Rows from block 7 of a small self-supervised image encoder, named by matrix and row number. Rows with one number belong to one channel. Each number is 128 + 24 x the weight over its row's rms, rounded and kept within 0 to 255. All counts start at 0. After the name is the row's rms in percent of the matrix's.
After each channel's rows are labels from the 100 images, of 14976, where the channel reaches its highest value: "patch colour" is the nearest of a few named colours to the mean colour under the peak; "top examples" is what is common among them. Only what is clearly more common there than usual is listed. The data: microscope photos of single blood and bone marrow cells.
# convs1: 3x3 conv (model.blocks.7.convs.1.weight, 192x192x3x3, each kernel summed), inputs 0-191
# convs2: expand pointwise conv (model.blocks.7.convs.2.weight, 768x192x1x1, transposed), outputs 0-383

convs1.45 065 [137 117 119 138 137 128  77 153 109  81  53 131  67 103 173  57 117 163 137 119 144 127 112 121 114 107 139 148  80 157 153 125 137 131 120 159 134 143 122 124 121 112 176 130 147 100 169  99 105 104 169  61 147 142 124 134 124 144 112 108 139 137 164 136 126 145 109 122 110  87 122 118 153 148 108 125 123 152 125 134 145 118 151 120  81  87 105 103 134 132 146 138 162 120 105 117 118 137 129 101 142 124 151 146 169 158 135  96 150 135 124 115 120 129 151 120 141  92 136  81 157 119 148  95 127 105 131 127 144  90 150 141 124 122  92 123 152 112 105 123 163 130 162 163 121 105 135 122 130 128  96 109 108  85 150 133 134 137 129 108 127 103 137 126  45 125 106 150 135 138 161 119  82 138 138  74 131 119 108 113 145 143 160 156 142 104 110  99 124 133 166 122]
convs2.45 101 [109 108 128 103  98 100 163 123 115 121 130 116 126 142 141 114 123 134 138 153 137 106 114  98 140 119 149 157 125 107  89 140 104 165 150 117 125 115 147 120 146 176 163  83 127  95 139 134 112 147 115  76 116 133  94 148 132 124 141 133 140 103 142 133 136 112 118 102 129 138 164 132 120 109 127 133 109 103 133 149 134 165  87 155 140 137  74  88 148  85 126 147 139 150  94 147  87  96  87 129 153 123 144 139 152 162 160 122 120 122  98 136 125 128 141 156 126 114 137  98 136 108 138  69 128 128 124 144 127 106 149  94  87 102 102 141 163 129 110  68 110 160 138 123 149 107 149 152 110 123 110 101  91 135 151 118 122 123  91 156 133 134 142 166 138 115 144 192 136 105 178 136 145  92 147 105 154 142  79 119 147 108 114  71 118 149 131 146 146 138 132 102 154 120 107 126 140 160 155 136  82 132 131 130 123 169 143 116 110 140 117 131 121 114 150 109 132 101 144  99 104  88 179  78 132 170 153 127  70  79 166 132 142 116  97 160 109 167 152 160 119 151 145 143 148 115 145 142 134 127 141 131 149 137 129 146 172 162 126 143 123 112  72 137 159 134 157 103 137 131 115 106 117 102  89 144  59 174 154 144 140 123 109 131 104  74 121  88 120 132 138 140  89 143 130 120 137 131 134 106 133 130 171 165 139 129 127  89 148 142 173 133 137 166 136  96 121  95 138 104 129 133 145 168 102 137 146 153 122 132 135 124 119 151 138 143 106 159 117 131  63 128 157 120 132 138  96 136 131 116 106 151  71  89 124 131 137 117  88 113 110  82  82  75 147 142 151 124 140 136 123 118 136 168 132 153 107 179 133 154 114 131 130  89]
patch colour: purple
top examples: cell type: erythroblast

convs1.172 109 [104 176 104 142 115 140 170 161  97 113 113 116 147 126  79 126 140 137 139 158  96 133 156 170  82 128 112 132 114 126 116 168 146 110 110 139 112 175 121 147 134 176 118  91 105 137 134 139 186 120  97 179 102 123 126 146 102 104  96 155 120 151  82 150  93  61 126 129 110 149 110 122 146 146 136  90 157 116 125 141  86 153 112  95 192 104 120 150 117 118 108 127 142 135 113 126 147 146 162 112 132 132  72 129 109 105 139 103 126 112 123 124 158  89 116 107 135 142 127 134 105 127 116 162 113 117 134 125 112 102 124 114 121 149 148 130 141 144 137 107  91 121 118 107 153 110 125 171 171 149 141 128 132 120 115 153 123  97 114 130 120 136 152 128 171 125 131 116  65 122 132 121 138 106 123 144  94 127 143 144 134  78 125 109 130 153  44 142 119 108  86 124]
convs2.172 101 [ 66 124 109 158 142 130 121 149 121 111 113 100 131 102  86 142 101 108 121 165 128 114 124 151 130 129 139  98 165 136 102  98 112 102 166 125 107 127 114 119 122 135  93 130 131  70 119 104 128 139 136 110 115 132 135 133 127 144 117 193 123 129 132 125 117 157 138 107 129 119 120 125 133 146 156 137 124 203 160 131 125 155 153 148  95 116  85 120 124 131 109 132 144 127 122 122 121 129 118  93 124 161 133 136 166 118 138 108  78 157 126  98 121 115 148 117 136 143 157  86 158 128 126 111 103 111 115 138 141  77 165 155 123 138  82 135 107 112  77  92 130 146 137 144  94  67 143 115 167  89 128 124 141 125 146 114  81 131 114 100 123 100 131 126 130  94 154 110 102 150 128 147 121 145 136  83 125 137 126 136 165 133 140 112 146 114 117 113 154 136 136 110 123 128  51 112 134 152 132 128  96 114 125 150 142  85 143  89  79 188 102 142  94 115 101 141 112 133 137  57 183 152 140 142 132 137 133 126 151  89 114  98 132 113 115  98 126 104 139 141  46 114 118 105 129 140 138 155 101  96 151 139 133 154 154 141 107 143 144 114 116 116  85 126 113 132 146 130 148 147  97 156  92 132 113 161 123  80  59 165 164 105 105 171 121 121 129 111 149 120 135 147 117  79 119 144 164 109 112 139 157  80 121 146 145 145  83 145 123 104 135 147  80  72  93 121 129 132 114 149 164 129 129 113 123 118 156 104 126 115 105 144 111 147 140  82 126 174 131 127 132 150 157 124 119 120 140 121  95 157 116 120 120 117 149 116 108 154 125 133 124 117 142 128 156 103 137 168  92  40 120 108 138 109 117 112  66  82 108  71 128 109 159 114]
patch colour: black; blue
top examples: cell type: erythroblast

convs1.22 086 [137 106 180 130 147  95 152 134 135 100 124 129 134 152 124 106 139 138 145 157 153 168 127 101 142 150 129 151  87 182 135 141 142 129 103 156 123 213 135 101 122 135 101 120  79 164 119 125 156 139 112 147 104 160 149 107 102 148  71 130 161 158 130 145  96  88 102 137 142 133 124 169 136 135 149  85 146 140 119 150 106 102 122 124 139 135 118 106 128 176 124 161 130 112 144 110 117 158  92 138  84 126  84 119 144 127 109 181 143 122 123 137 121 138 152 124 146  99 117 105 107 147 142 117 133  85 114 115  82 165 141 124 140 165 109 145 137 111 126 139 156 148  93 147 116 166 114 149 121  91 155  95 127 148 128 121  92 101 139 125  99  94 132 146 114 100  64 121  88 123 125 123 100 127 151 101 173 125 145 142 107 154 119 147 122 145  82 129 165 125 104 114]
convs2.22 097 [127 140 132 112 146 177 125 127 106 131 106 124  95 142 138 119 115 139 123 153 132 138  57 125 174  97  74  92  96 125 117 127  96  64 141 125  90 131 128 117 144 161 120 128  87 118 123 134 112 135 128 121 125 105 130  73 128 108  92 133 168 137 106 119 136 126 145 116 122 101 107 117 102 174 116 153 108 129  97 166  95 134 152 159 134 120 117 107 162 111 123  97 102 115 114 119 121 125 137  71 123 120 115 125  99  85 159 138 107 123 117 150 110 106 143 111 145 138 154 142 120  98 119 128 169 143 146 117 100 114 127 107 107 140 120 162 109 112  83 143 130 126 125 109 136 155 105  94 136 109 100 148  99  97  98 134 116 120 129 102 109 126 125 133 150 167 134  81  93 163 154 116 124 104 137 117 101 123  78 159 123 137  66 121 137 131 157 111 122 148 128 115 115 118 135 106 126 123 129 134 114 114 124 130 157 116 109 110 123 103 115 137 124 158 116  95 144 111 152 123 161 120 157 143  77 110 111 114  90 128 167 108 127 146 145 116  89 144 125 153 133 121 116 118 134 148 138 126 154 120 109 133 105 153 137  94 126 117 117 123 119 128 107  98 130 130  78 114 113 120 104 146 124  88  99 101 144 104  73 123 141  91  79  93 111 108 120 148 122 117 127  87 108 111 139  89 152 113 122 122  96 132 133 143 151 114 100 121 137 118  91  96 116 111 104 139 111 153 114 135 146 126  95 137 121 121 153 136 140 143 120 143 108 102 101 108 133  71 133 150 100 135 114 155 140 166 116 166 122  92 100 120 137 113 115 120 128 136 159 150 131 135 114 135 132 174 101 158 118  44 126 114  96 103 129 124 101 133 140 129 114 150 132 140]
patch colour: black; blue
top examples: cell type: erythroblast

convs1.112 107 [136 139 133 114 141  98 143 156 131 140 151 161 108 145 129 106 124 151 142 163 157 155 137 121 156 154 139 115 124 167 112 133 152 145 136 198 186 134 126 146  80 141  75 162  96 151 105 111 161 135 137 129 129 141 141 172 133 124  86 150 207 160 108 134 156 111  94 116 138 123 147 135 133 165 129 129 114 113 152 133 143 154  88 101 183 133 164 147 132 143 124 187 157  82 136 115 136 129 109 169  94 148 125 160 156 134 129 156 115 107 131 118 120  91 165  77 109 133  99 141 161 142 121 136 162 107 147 164 115 155 153 121 161 134 134 145 146 148 116 114 132 164 123 117 130 123 104 121 164 128  97 128 124 153 138 138 117 107 148 118 107 103 146  93 155 110 119  96 130 139  88 155  98 165 123 115 123  85 104 125 135 136 127 157 111 174 107 122 139 140 102 120]
convs2.112 093 [156 113 130 114 117 142 114  96  92 127  69 100 110 103 121 140  91 111 125 140 112 118  88 151 160 116 106  73 111  92 160 115  83  96 150 122  84 126  88 108 105 143 117 129 151 159  85  89 108 131  89 139 121 138 132 121 120 122 142 102 138 150  96 108 107 132 120 106  67  98 133 115 110 136 112 150 148 131 122 138  93  93 102 131 116  91 146  78 129  83 132 125 113  94 130 129 147 118 128 101 115 146 121 114 105  47  96 161 106 107 118 139 114 122 124 132 158 120 134 108 128  81  92 107 133 130  73  78  81 102 155 121 123 157  95 149 112 127  88 121 112 109 149  82 115 123 141  97 134 127 135 152 108 134 114 132 195 116 114 120 131  80 125 133 138 168 160 139 118 150 135 115 124 115 116  99 119  99  97 122 107 118 114 147 130 109 123 111 115 132 141 105 137 113 139 125 147 113 152 143 119 124 137 130 167 101 141 115 103 126 143 118 109 126 154 141  96 138 102 121 136 124 173 164 129 114 110  92 119 127 129 121 123 128 133 138 124 151 126 128 143 102 102 159 143 118 144 134 133 106 103 141 104 137 134 113  84 129 112 113 166 129 141 122 136 104 118  63 101 146 107 146 132 133 138  93  85 108 104  87 118  97  77 129 151 126 140 126 114 118 104 138 150 103 131 106 130 125  83 181 128 118 114 179 116 115  75  97 105 132 157 137 146 126  68 121  93 121 107 113 125 122 119  87 152 114 156 102 122 127 131 143 160  57 121  86 137 104 138 103 153  74 132 153 136  88 128 137 113 106 117 118 128  98 113 144 105  54 164 127 128 121 131 146 121  91 117 150  95  62 113 107 143 112 143  59  91  96 128 112 129 123 112 138]
patch colour: black; blue
top examples: cell type: erythroblast

convs1.80 114 [119 153  99 129 110  45  72 119 112 107 130 133 131  80 120 145  90 123  90 113 117 146 136 131 114 169  97 100  92  98 127 103 143 116 130  86 152 110 138  99  90 116 138  97 139 149 127  77 133 128 134 146 128 153 124  95 152 128 112 105 108 167 135 104 148 123 118 140 122 123 126 115 170 115 163 136 150 171 129 132 117  98 127 140 123 135 119 128 102 157 135 110  97 131 177  92 148 145 102 134 127 204 136  85 150 125 121 182 103 156 153  94 146 101 116  76 123 125 171 121 142 163 107 140 131 117 117 104 148 121 110 162 172 119 134 150 125 124 150 159 119  94 134  89  93 142 124 124 141 152 132 159 134 157  85 132 134 132 115  80 129 136 144 137 129 145 124 117 110 107 152 125 118 140 135 109 135 124  99 152 140 117 132 113  63 147 132 150 135 100 132 176]
convs2.80 108 [178 186 136 124 139 128 126  91 144 110 124 129  87 125 128 159 110 126 112 115 116 123 149 137 134  85 123 150 159 124 123 134 149  85 106 103 138 127 130 125 151 124 129 175  94 137 151 158 123 137 117 150 135 101 115  64 116 144 131 115 130  54 105 133 151 112 113 137 143 143 150 132 154  93 146  97  85 123 159 134 166 135 151  97 128 106 139 141 118 124 149  95 110 123 144 156 149 139 110  75 129 165 143 147 114 133 137 120 104 109 122 149 150 155 123  92 118 109 123  86  78 136 128  86 135  81 116 117 136 163 144 108 115 168 138 136 134 145 125  99 150  90  77 103 104 139 155 141 143 137 136 100  92 103 148 115 132 149 128 114 109 125 110 126 155 134  91  85 139 138 123  84  97 128 120 158 135 102 131 136 115 150 156 117 123 104 141 103 121 155 107 111 107 109 158 122 133 108 120 104 150 190 112 113 159 137 124 137 127  93 129 112  77 151  96 113  92  97 150 125 118 144 122  78  94  99  95 129 144 147 144 102  94 151 159 144 128 127 147 118 152 177  98 122 148 147 146 131 166 140 154 118 108  81 153 145 116 145 128 139 114 113 163 126  88 113  73 138 147 150 136 106  94 117 146  94 138 129 131 106 100 122 118 145  85 125 105 136 143 117  71  93 100 117 113 121  96 116 115 124 145 154  95  78 152 121 143  85 146 152 113 164  96 109 165 166 164 111  99 125 115 120 133 127  95  90  70  87 153 116 109 124 149 157 129 124 138 137  81 144 119 155 119 117 140 104 118  86 124 140 141 112 142 102 135 139 157 158 121 103 119 126 103 155 112  93  98 137 139 183 156 145 112 159 121 172 155 138 100 105 134 176 148 120]
patch colour: purple
top examples: cell type: segmented neutrophil

convs1.158 099 [ 86 121  92 122 138 122 113 144 124  88 101 117 107 108 130 150  97 119  77  91 145 120 136 141  99 132 103 107 150 133 135 138 134 144 113 114 169 109 165 107 108  92 125 144 148 112 143 132  79  74 153  86 118 111 124  76 112  97 174 130 129  96 122 114 179 160 129 135  77 121 126 101 154 126 132 162 122 144 114 115 147 133 126 123 142 104 114 120 102 108 124  88  92 121 129 140 142 147 141  75  96 151 103 103 135 138 177 154 106 147 138  98 100 125  77  94 118 105 111 161 155 132 114 115 144 144 156 119 187 104 103 121 122 133 105 133 143 155 105  92 110  94 120 144  65 165 119 132 145  78 132 121 147 153 164 118 119 112 106  94 128 124 126 150 100 112 140 112 152 122  95 119 106 126 167 135 119 122 142 118 130 145 153 110 128 126 197 143 115 131  90 129]
convs2.158 107 [134 195 136  87  96  62 109 101 153 135  87 129 104 114 140 129 116 134 117 140 142 143 128  95 134 117 105 167 100 136 123 114 151 121 117 117 133 100 133 157 126  81 160 116 116 129 138 137 158 126 138 110 133 125 123 115 102 111 137  89 147 102  98 141 179 142 123 138 130 123 154 161 159  90 124  87 144  82 112 132 128  86 134 146  90 144 151 124 141 141 126 137 115 111 163 128 133 148 139  77  69 158 131 115 161 167 101 115 161 126 128 116 107 123 107 130 130 148  85 128 116 118 103  90 151  76 145 104 116 156 128 136 156  67 179 169 142 138 138 132 140  91 126 107  73 137 110 147  83 109 136  90  92 137 132 146 130 122 139 149  88 146 123 138 132 127  86 125 152 115 117 131 109 166 136 141  83  75 134 125 115  75 140 148 106 145  93 116 120 112 120  82 104 133 155 123 147  82 114 115 122 125  46 105 125 127 173 148 155  99 115 107 134 160 147 109 137 120 106 117 122 105 120 202 101 155 126 166 161 147 119 120 175 121 174 125 184 171 128  92 132 138 145 150 152 107 135  91 106 158  77 127 152  78  59  92  75 144 131 142 116 156 173 143 126 105 113 172 111 148 124 105 148 133 144 142 133 152 133 128  74 152 139  99  96 137 148 106 167  90 124  92 110  92 127 114 127 130 133 147 149 152 119 131 139 146 134 135 141 150  80 153 130 154 120 123 136 148 126 126 100 118 146 129  97 137 140 101 131  89 139 154 120  88 136 137 115 129 133 119 142 122 154 146 200 136 103 138 129 161 140 153 184 149 113 131 118 143 122 129 134 123 130 155 130 122 142 114 158 160 119 127 133 161 116 116 160 183 106 127  93 122 142 124]
patch colour: purple
top examples: cell type: segmented neutrophil

convs1.43 126 [133 156 164 136 130 109 102 106 142 115 153 133 108 137  86  89 136 129 138 170 121 113 131 129 152 152 131 107 103 166  84 110 121 119  85 170 150 160 113 139  99 128 101 134 104 163  80 112 148 126 167 149 104 121 157 183 111 127 157 115 173 168  82 132 142 100 159 137 100 143 139 127 187 156 146 133 105 117 146 117 110 119 132  89 153 141 130 134 150 131  63 141 157 110 137 125 116 106 126 160 128 108 142 123 107 129 154 151 116 146 168 119 116 162 136 123 104 154 100 128 148 134 159 105 136  95 117 152 175 140 131  83 130 146 145 146 159 172 122 116 110 144  78 126 168 169 125 139 130 156  95 128  99 115  94 117 170 100 153  99 147 136 150 117 156 137 125 124 106 145  95 143 121 162 113 120 129 142 109  85 136 157 113 116 120 188 110 137 117 108 109 120]
convs2.43 097 [128 131 127 147 123 127 132 158 127 122  85 134 139 110  98 154 114 130 151 136 141 103 120 162 101 131 111 106  85 142 146  86 146 124 149 130  78  92 107 109 113 123  96 145 131 114 114  86 103 142 118 133 126 150  96 123 161 124 122 116 125 137 123 117 136 120 116  97 134 144 116 118 119 154 128 114 159 157 156 113 130 107 126 154 101  77 122 140 136 138 109  94 141 103 161 102 144 159 131 141 170 146  86 108 128  88 129 116 138 122 140 100 126 110 114 106 145 112 115 116 176 129  95 142  68 152  71 113 109 120 143 118 146 126 113 120 122 119 153  96 134 155 119 110  95  89 121  87 128 139 103 178 134 125 105  98 126 110 108  90 159 122  74 101 115 139 110 100 101 151 151  87  99 108  76 146  87 136 167 143 131 128 138 156 119 101  82 132 115 119 150 110 122 111 127 101 108 118  97 128 114  89 130  90 148  95 140 110 117 137 163 117 109 116 187 150 122 121  97 110 142 149 122 161 127  96  92  71 142 108 112 119 168 174 128 142 138 120 109 123 122  83 132  95 133 104 162 139 116  66  84 158  96 106  94 103 134 100 120 102 113  87 135  82  88 141 103 139 100 119  86 150 136 135 165 113 132 168  87 106 132 121 135 108 132 198 144 116 131 115 143 122 151 124 112  67 113 104  55 155 119 131 120 112 105 146 117 156  93 129 148 108 122 101 111 142  72 116  95 136 118 146 122 134 151 116 114 123 121 153 115 135  98 109 118  88 125 124 124 144 151 159 124 111 118 125 105  92  55 121 164 113 130 129 134 128  96 137 119  91 132 133 135 161 171 159 113 165 100 103 115  64 139  89 128  57 134 134  93 126  81  98 108 124]
patch colour: black
top examples: cell type: erythroblast

convs1.60 063 [111 132 104 123 119 114 103 158 101  95  58 119 107 108 139  39 126 149 103 162 141 123  83 120 124 115 145 124  75 127 127 100 119  93 110 149 109 135 145 133 121 132 174 133 148 120 123 110 123 127 149  94  74 108 145 134 125 166 123 128 127 129 136 121 173 138  72 123 107 150 133 141 131 129 134 116 155 138  99 107 134 153 142 129 106 114  99  94 135 141 112 130 153 111 133 127 101 140 131 101 118 144 158 149 143 140  59  95 127 146  69 156 126  86 171  83 135 117 111  96 144 131 124 144 120 114 122 127  86 112 121 128 118 113  75 126 126 119 132 145 149 150 120 115 106 107 153 110 143 119  82 116 113 120 135 106 118 153 110 155 149 142 131 144  39 156 134 103  90 123 156 125 102 145 138 133 144  91 114 120 145 143 166 120 138 116 129  98 128 132 178 137]
convs2.60 104 [132 114 134  96  60 100 148 145 143 114 124 124 131 145 165 126 126 139 179 145 122 118 156  98 107 109 128 130 149 156  85 146 146 131 136 117 137 104 144 113  92 135 140 133 146 119 135 187 104 121 111  94 149 121 109 152 111 113 165 105 136 127  91 150 108 117 109 119 133 140 139 102 142 168 171 137 126  89  94 144 104 141 120 152 145  79  66  90 158  61 121 113 126  63 142 134  47  96 116 135 114 118 137 206 128 109 119 155 121 103 128 156 115  96 125 137 146 176 113 117 145 158 160  49 127 155 141 184 162 132 137 117 162 129 155 141 185  96  98 128 103 162 154 129 127 179 103 160  97 136 112 122 137 141 161 140 126  96 121 111 138 110 156 160 115 122 141 183  75 121 168 114 120 157 159 163 103 144 116  97 121 144 141 106 123 139 112 131 150 112 149 109 125 106  93 169 112 149 141 119  89 114 130  93 110 140 141 109 137 132 130 121 141 125 165 135 136 136 126  97 140  87 129  96 115 106 138 118 122  99 109 110 150  83 160  98 109 157 111 120 144 130 170 153 132 136 137 172  94 124 144 159 113 124 134 133 134 167  84 128 116 132 131 100 137 156 138 130 132  99  88  32 157 134  66  94  83 127 162 106 146  98 115 110 133 130 167  99  98 148 137 116  98 123 123 113 131 113 144 109 117 129 125 151 153 129 121 146 133 145 166 105 136 169 160  93 106 125 119  92 115 107 117 120 107 155 160 114 125 123 151 155 128  90 140 132 127 150 167 105  91 115  91 123 134 126 113 151 159 116  87 136  91 140 132 133 161 114 143 151 129  98  69 141 142 149 141 116 115 129 130 150 144 123 145 111 114 144 123 157 100 144 147 103]
patch colour: purple; blue
top examples: cell type: erythroblast

convs1.7 135 [123 142 120 143 129 191 136 151 141 125 109 168 139 142 114 134 130 126 150 206 150 126 113 124 156 133 139 123 137 132 130 115 131 116 145 192 117 130 132 134 140 158 141 126  87 160 135 140 142 119 175 118 142 154 130 172 132 155 112 131 153 168  76 137 116  94 110 134 139 131 148 198 111 154 114  90  78 112 148 155 118 146 141  70 170 119 129 120 142 138 119 166 154  94 121 150 106 130 135 143 121 117 119 143 136 168 106 125 153  93 120 142 143 123 136 156 113 143 123  92 106 107 138 136 147 126 130 136  95 190 137  95 133 175 124 126 151  82 147 129 149 128 133 129 175  92 169 145 150 112 154 123 167 150 114 133 127 107 137 125 124 145 127 138 133 150 109 155  87 118 157 143  92 142 131 124 101 137 154 139 139 132 125 200 162 136  95 143 181 146 128 131]
convs2.7 103 [106 103 123 112 102  97 110 162 104 101 108 187 179 123 143  95  98 114 134 103 132 106 144 116 159 116 100  99 118 114 122 144 121  93 156 120  67 114 114 101 134 116 146 139 137 139  99  85  98 157 124 124 127 185 123  98 126 151 137 131  96 154 139 139 143 152 144 117  94 103  84  96  85 133 104 134 147 108 135 137 111 130 107  92 141 133  90  82 142 113 127 125 144 117 106 106 144 138  80 130 113  98 121 114  76  48 141 142 124 143 108 102  97 112  99 137 134 100 150  95 135  73 152 143 148 123  89 102 136 140 128 144 149 116 132  80 124 128 100 162 110 118 120 124 113 124 119 121 143 108  75 153 131 136 135 136 175 132 127 129 120 114 119 113 151 131 132 104 123 124 128 141 122 118 133 140 136 150  98 139 135 104  99 124 118 139 115 153 100 101 147 143 133 153 107 126 138  86  86 117 153 104  98  98  92 100 119 100 133 158 124 143 118 118 126 104 111 123 116 114 111 138 138 144 115 103  84 111  84 105 132 115 160 136 117 139 144 125 120 117  70 112 109 101  98 126 134  95 134 106 125  94 104 115 123  67 132 128 163 106 200 111 137 155 121 132  89 124 126 133 128 142  61 133 137 108 152 114 115 105 139 106  92 112 103 132 123 132 133 110 147 121 126 126 125 106 130 134 116 104 116 110  72  77  99  83 118 129 143 132 133 129 145 148 123 114  94 154 148 148 125 130  98 135 103 129 136  91 152 133 137 143 106 119 114 121 132 118 150 133 131 143 125 110 135 118 130 142 103  92  70 118 132 131 108  40 118  91 123 140  98 118 165 120 170 151 147 103  97 122 107  75 145 134 109 134  68 153 145 104  99 126  79 135]
patch colour: black
top examples: cell type: erythroblast

convs1.186 104 [153 113 128 120 150 169 151 147 162 155 180  98 119 168 142 139 139 143 132 142 114  74 152 172 145 151 163 138 149  81 124 141 100 141  86  67 134 114 155 149  77 148 149 160 143 128 100 153 126 162 135 106 126  92 140 159 102 151 141 150 100 112 157 166 129 137 135 137  84 124 142 123 119 145 140 143 126 124 107 111 139 139 155 125 101 126 162 125 169  84 107 112 134 138 151 154 135  97 172 150 158 127 148 129 127 130 153 120 147 157 112 162 118 122 162 103 115 158 134 121 144 116 138 107 132 141 164 148 170 165 159 119 155 154 138 146 145 137 142 146 149 149 126 155 136 134 145 141 146 146  66 153 101  97 111 145 113 145 173 140 137 154 128 146 161 135 157 118 154 137 108 179 127 140  95 163  96 124 130 120 148 159 136 108 155  81 168  97 123 133 162 131]
convs2.186 110 [ 93 152 123  99  95 110 128 120  99  94 134 116 112 148 120  96 159 102 131  73 154 104 155 104 134 139 172 149 118  87 122  78 116 136 115 148 126 132 111 134 145  77 149 146 167 128 101 118 100 138 128 125 122 150 125  99  96 177 132 124 133 107 167 160 100 134 112 152 141 116 139 126 117 105  96  80 125 113 106 137 133 108  93 125 132 122 158 140 114 147 140 136 120 166 140 124 141 130  93 134 136 104 114 113 132 112 115 105 135 132 134 118 154 129 111 124 127 108 112  96 129 144 136 154 133 109 118 103  86 204 136 115 111 105 121 106 125 137 129 125 110  99 137 145 110  89 126 106 101 100 141 126 136  72 134  80 136 126 124 114 138 132  85 123 126 127 110 149 132 149  97 121  80 151 114 138 101 112 145 112 139 144 203 134 105  84  86 135 144 112  92 113 110  70 161 108 115 136  60 131 124 107 141 146 113 134 126 149 107 105 130  88 138 117 108 130  38 146  73 106  92 144 104 152 112 149 117 121  99 131  86 132 143 113 102 116 108 114 111 115 123 157 115  91  95 101 100 119  95 102  78 125 140 113  91  90 143 123 104 150 126  99 140 129 152 108 151 163 139 116 121 127 171 109 129 108 113 140 104 110 150 117 138 127  96 165 144 102 115 168 138 157 128 138 124 117  95 124 112 124 124 100 119 116 113 122 138 159 112 119  83 129 102 159  88 110 129 104  90  82 138 128 111 145 145 117 128 124 111 108  76 152 119 129 147 111  99 125 109  97  87 143 144 138 127 124 105  77 153 131 112 121 127 119 146  95 151 153 158 105  92 134 114 149 117 108 115 102 121 179 155  81 155 141 119 121 113 122  85 131  85 134 135  64]
patch colour: purple
top examples: cell type: segmented neutrophil

convs1.37 085 [ 96 173 141 125 101  92 130 151 131 145 171 155 147 136  89 101 119 121 159 124  83  92 121 134 134 105 129  78 117  62 134 149 105  97 110 121 137 133 149 139  74 120 122 113  87 127  73 109 135  99 110 147 155 110 141 142 148 101 144 135  87 122 139 108 127  93  82 121 114 157 140 142 110 126 127 141 157 146 129 154 129 106 111 120 100 113 121 109 127  94 132 105 100 103  78 116 152  98 124 142 108 132 112 103 121 128 118 130 111 153 100 128 166 134 105 107  58 129 136 149 116 104 108 107 105 148 130 141 126 116 113 131 118 148 143 121 158 143 128  99  93 157 163  96 111  61  86 114 134 149  74 152 142 121 104 128  86 135 115  93 151 139  89 149 157 172 142 123 124 136 125  99 123 119 117  94  78 132 127 155 136  89 129 125 135 131 137  79 146 113 100 141]
convs2.37 095 [104 126 150 122 152 143 148 144 142 114  94 142 105 101 116 127 128 132 153 172 152 133 131 136 136 153 157 128 150 118 113 121 146  95 120 140 159 129 167 100 129 108 115 129 166 106  93 129 149 109 130 176 144 133 143 106 133 132 101 157 147 120 133 124 125 129 116 173 139 120 125 122 151 151 189 162 132 124 159 171  74 118 158 135 117 129 149 131 116 140 145 123 158 101 135 168 142 142 112 146 101 155 145 115 147 109  94 161 176 109 160  89 139 149 137 117 127 176 131 130 104 138 133  84 102 116 145 136 106  89 120 121 147 116 124 173 146 133 108 104 122 150 159 170 159 108 174 124 143 117 111 127 124 187 137 114 121 151 155 152 170 139  91 132 145 148 154 116 112 144 113 168 112 144 126 128 113  94 115 100 186 115 193 112 192 127 131  89 189 161 123 127  88 115 129 110 147 130 137 158 142  98 146 176 119 100  89 139 162 117 116 107 147 150 127 153 162 152  99 158 130 117 139 129 140 125 137  97 145 105 136 154 103 124 134 152 120 137 128 135 146 153 144 162 138 135 138 154 124 121 117 149 175  95 152 110 103 159 131 189 119 110 136 138 140 116 173 110 102 127  80 110 138 163 129 150 145 111 161 150 127 103 132 114 128 126 156 124  64 139 141 140 123  46 142 169 118 111 137 145  95 141 107 166 167 168  90 105 146 145 132 138 156 154 117  97 157 137 115 139 175 124 170 111 164 116 158 126 119 111 121 153 119 125 128 117 128 130 115 102 107  91 144  95 138 170 110 125 134 123 138 156 100 133 209 169 173 134 131 111 125 165 150 141 137 155  83 133 160 128 150 149 117 101 105 115 126 123 136 119 151 154 163 125]
patch colour: purple
top examples: cell type: segmented neutrophil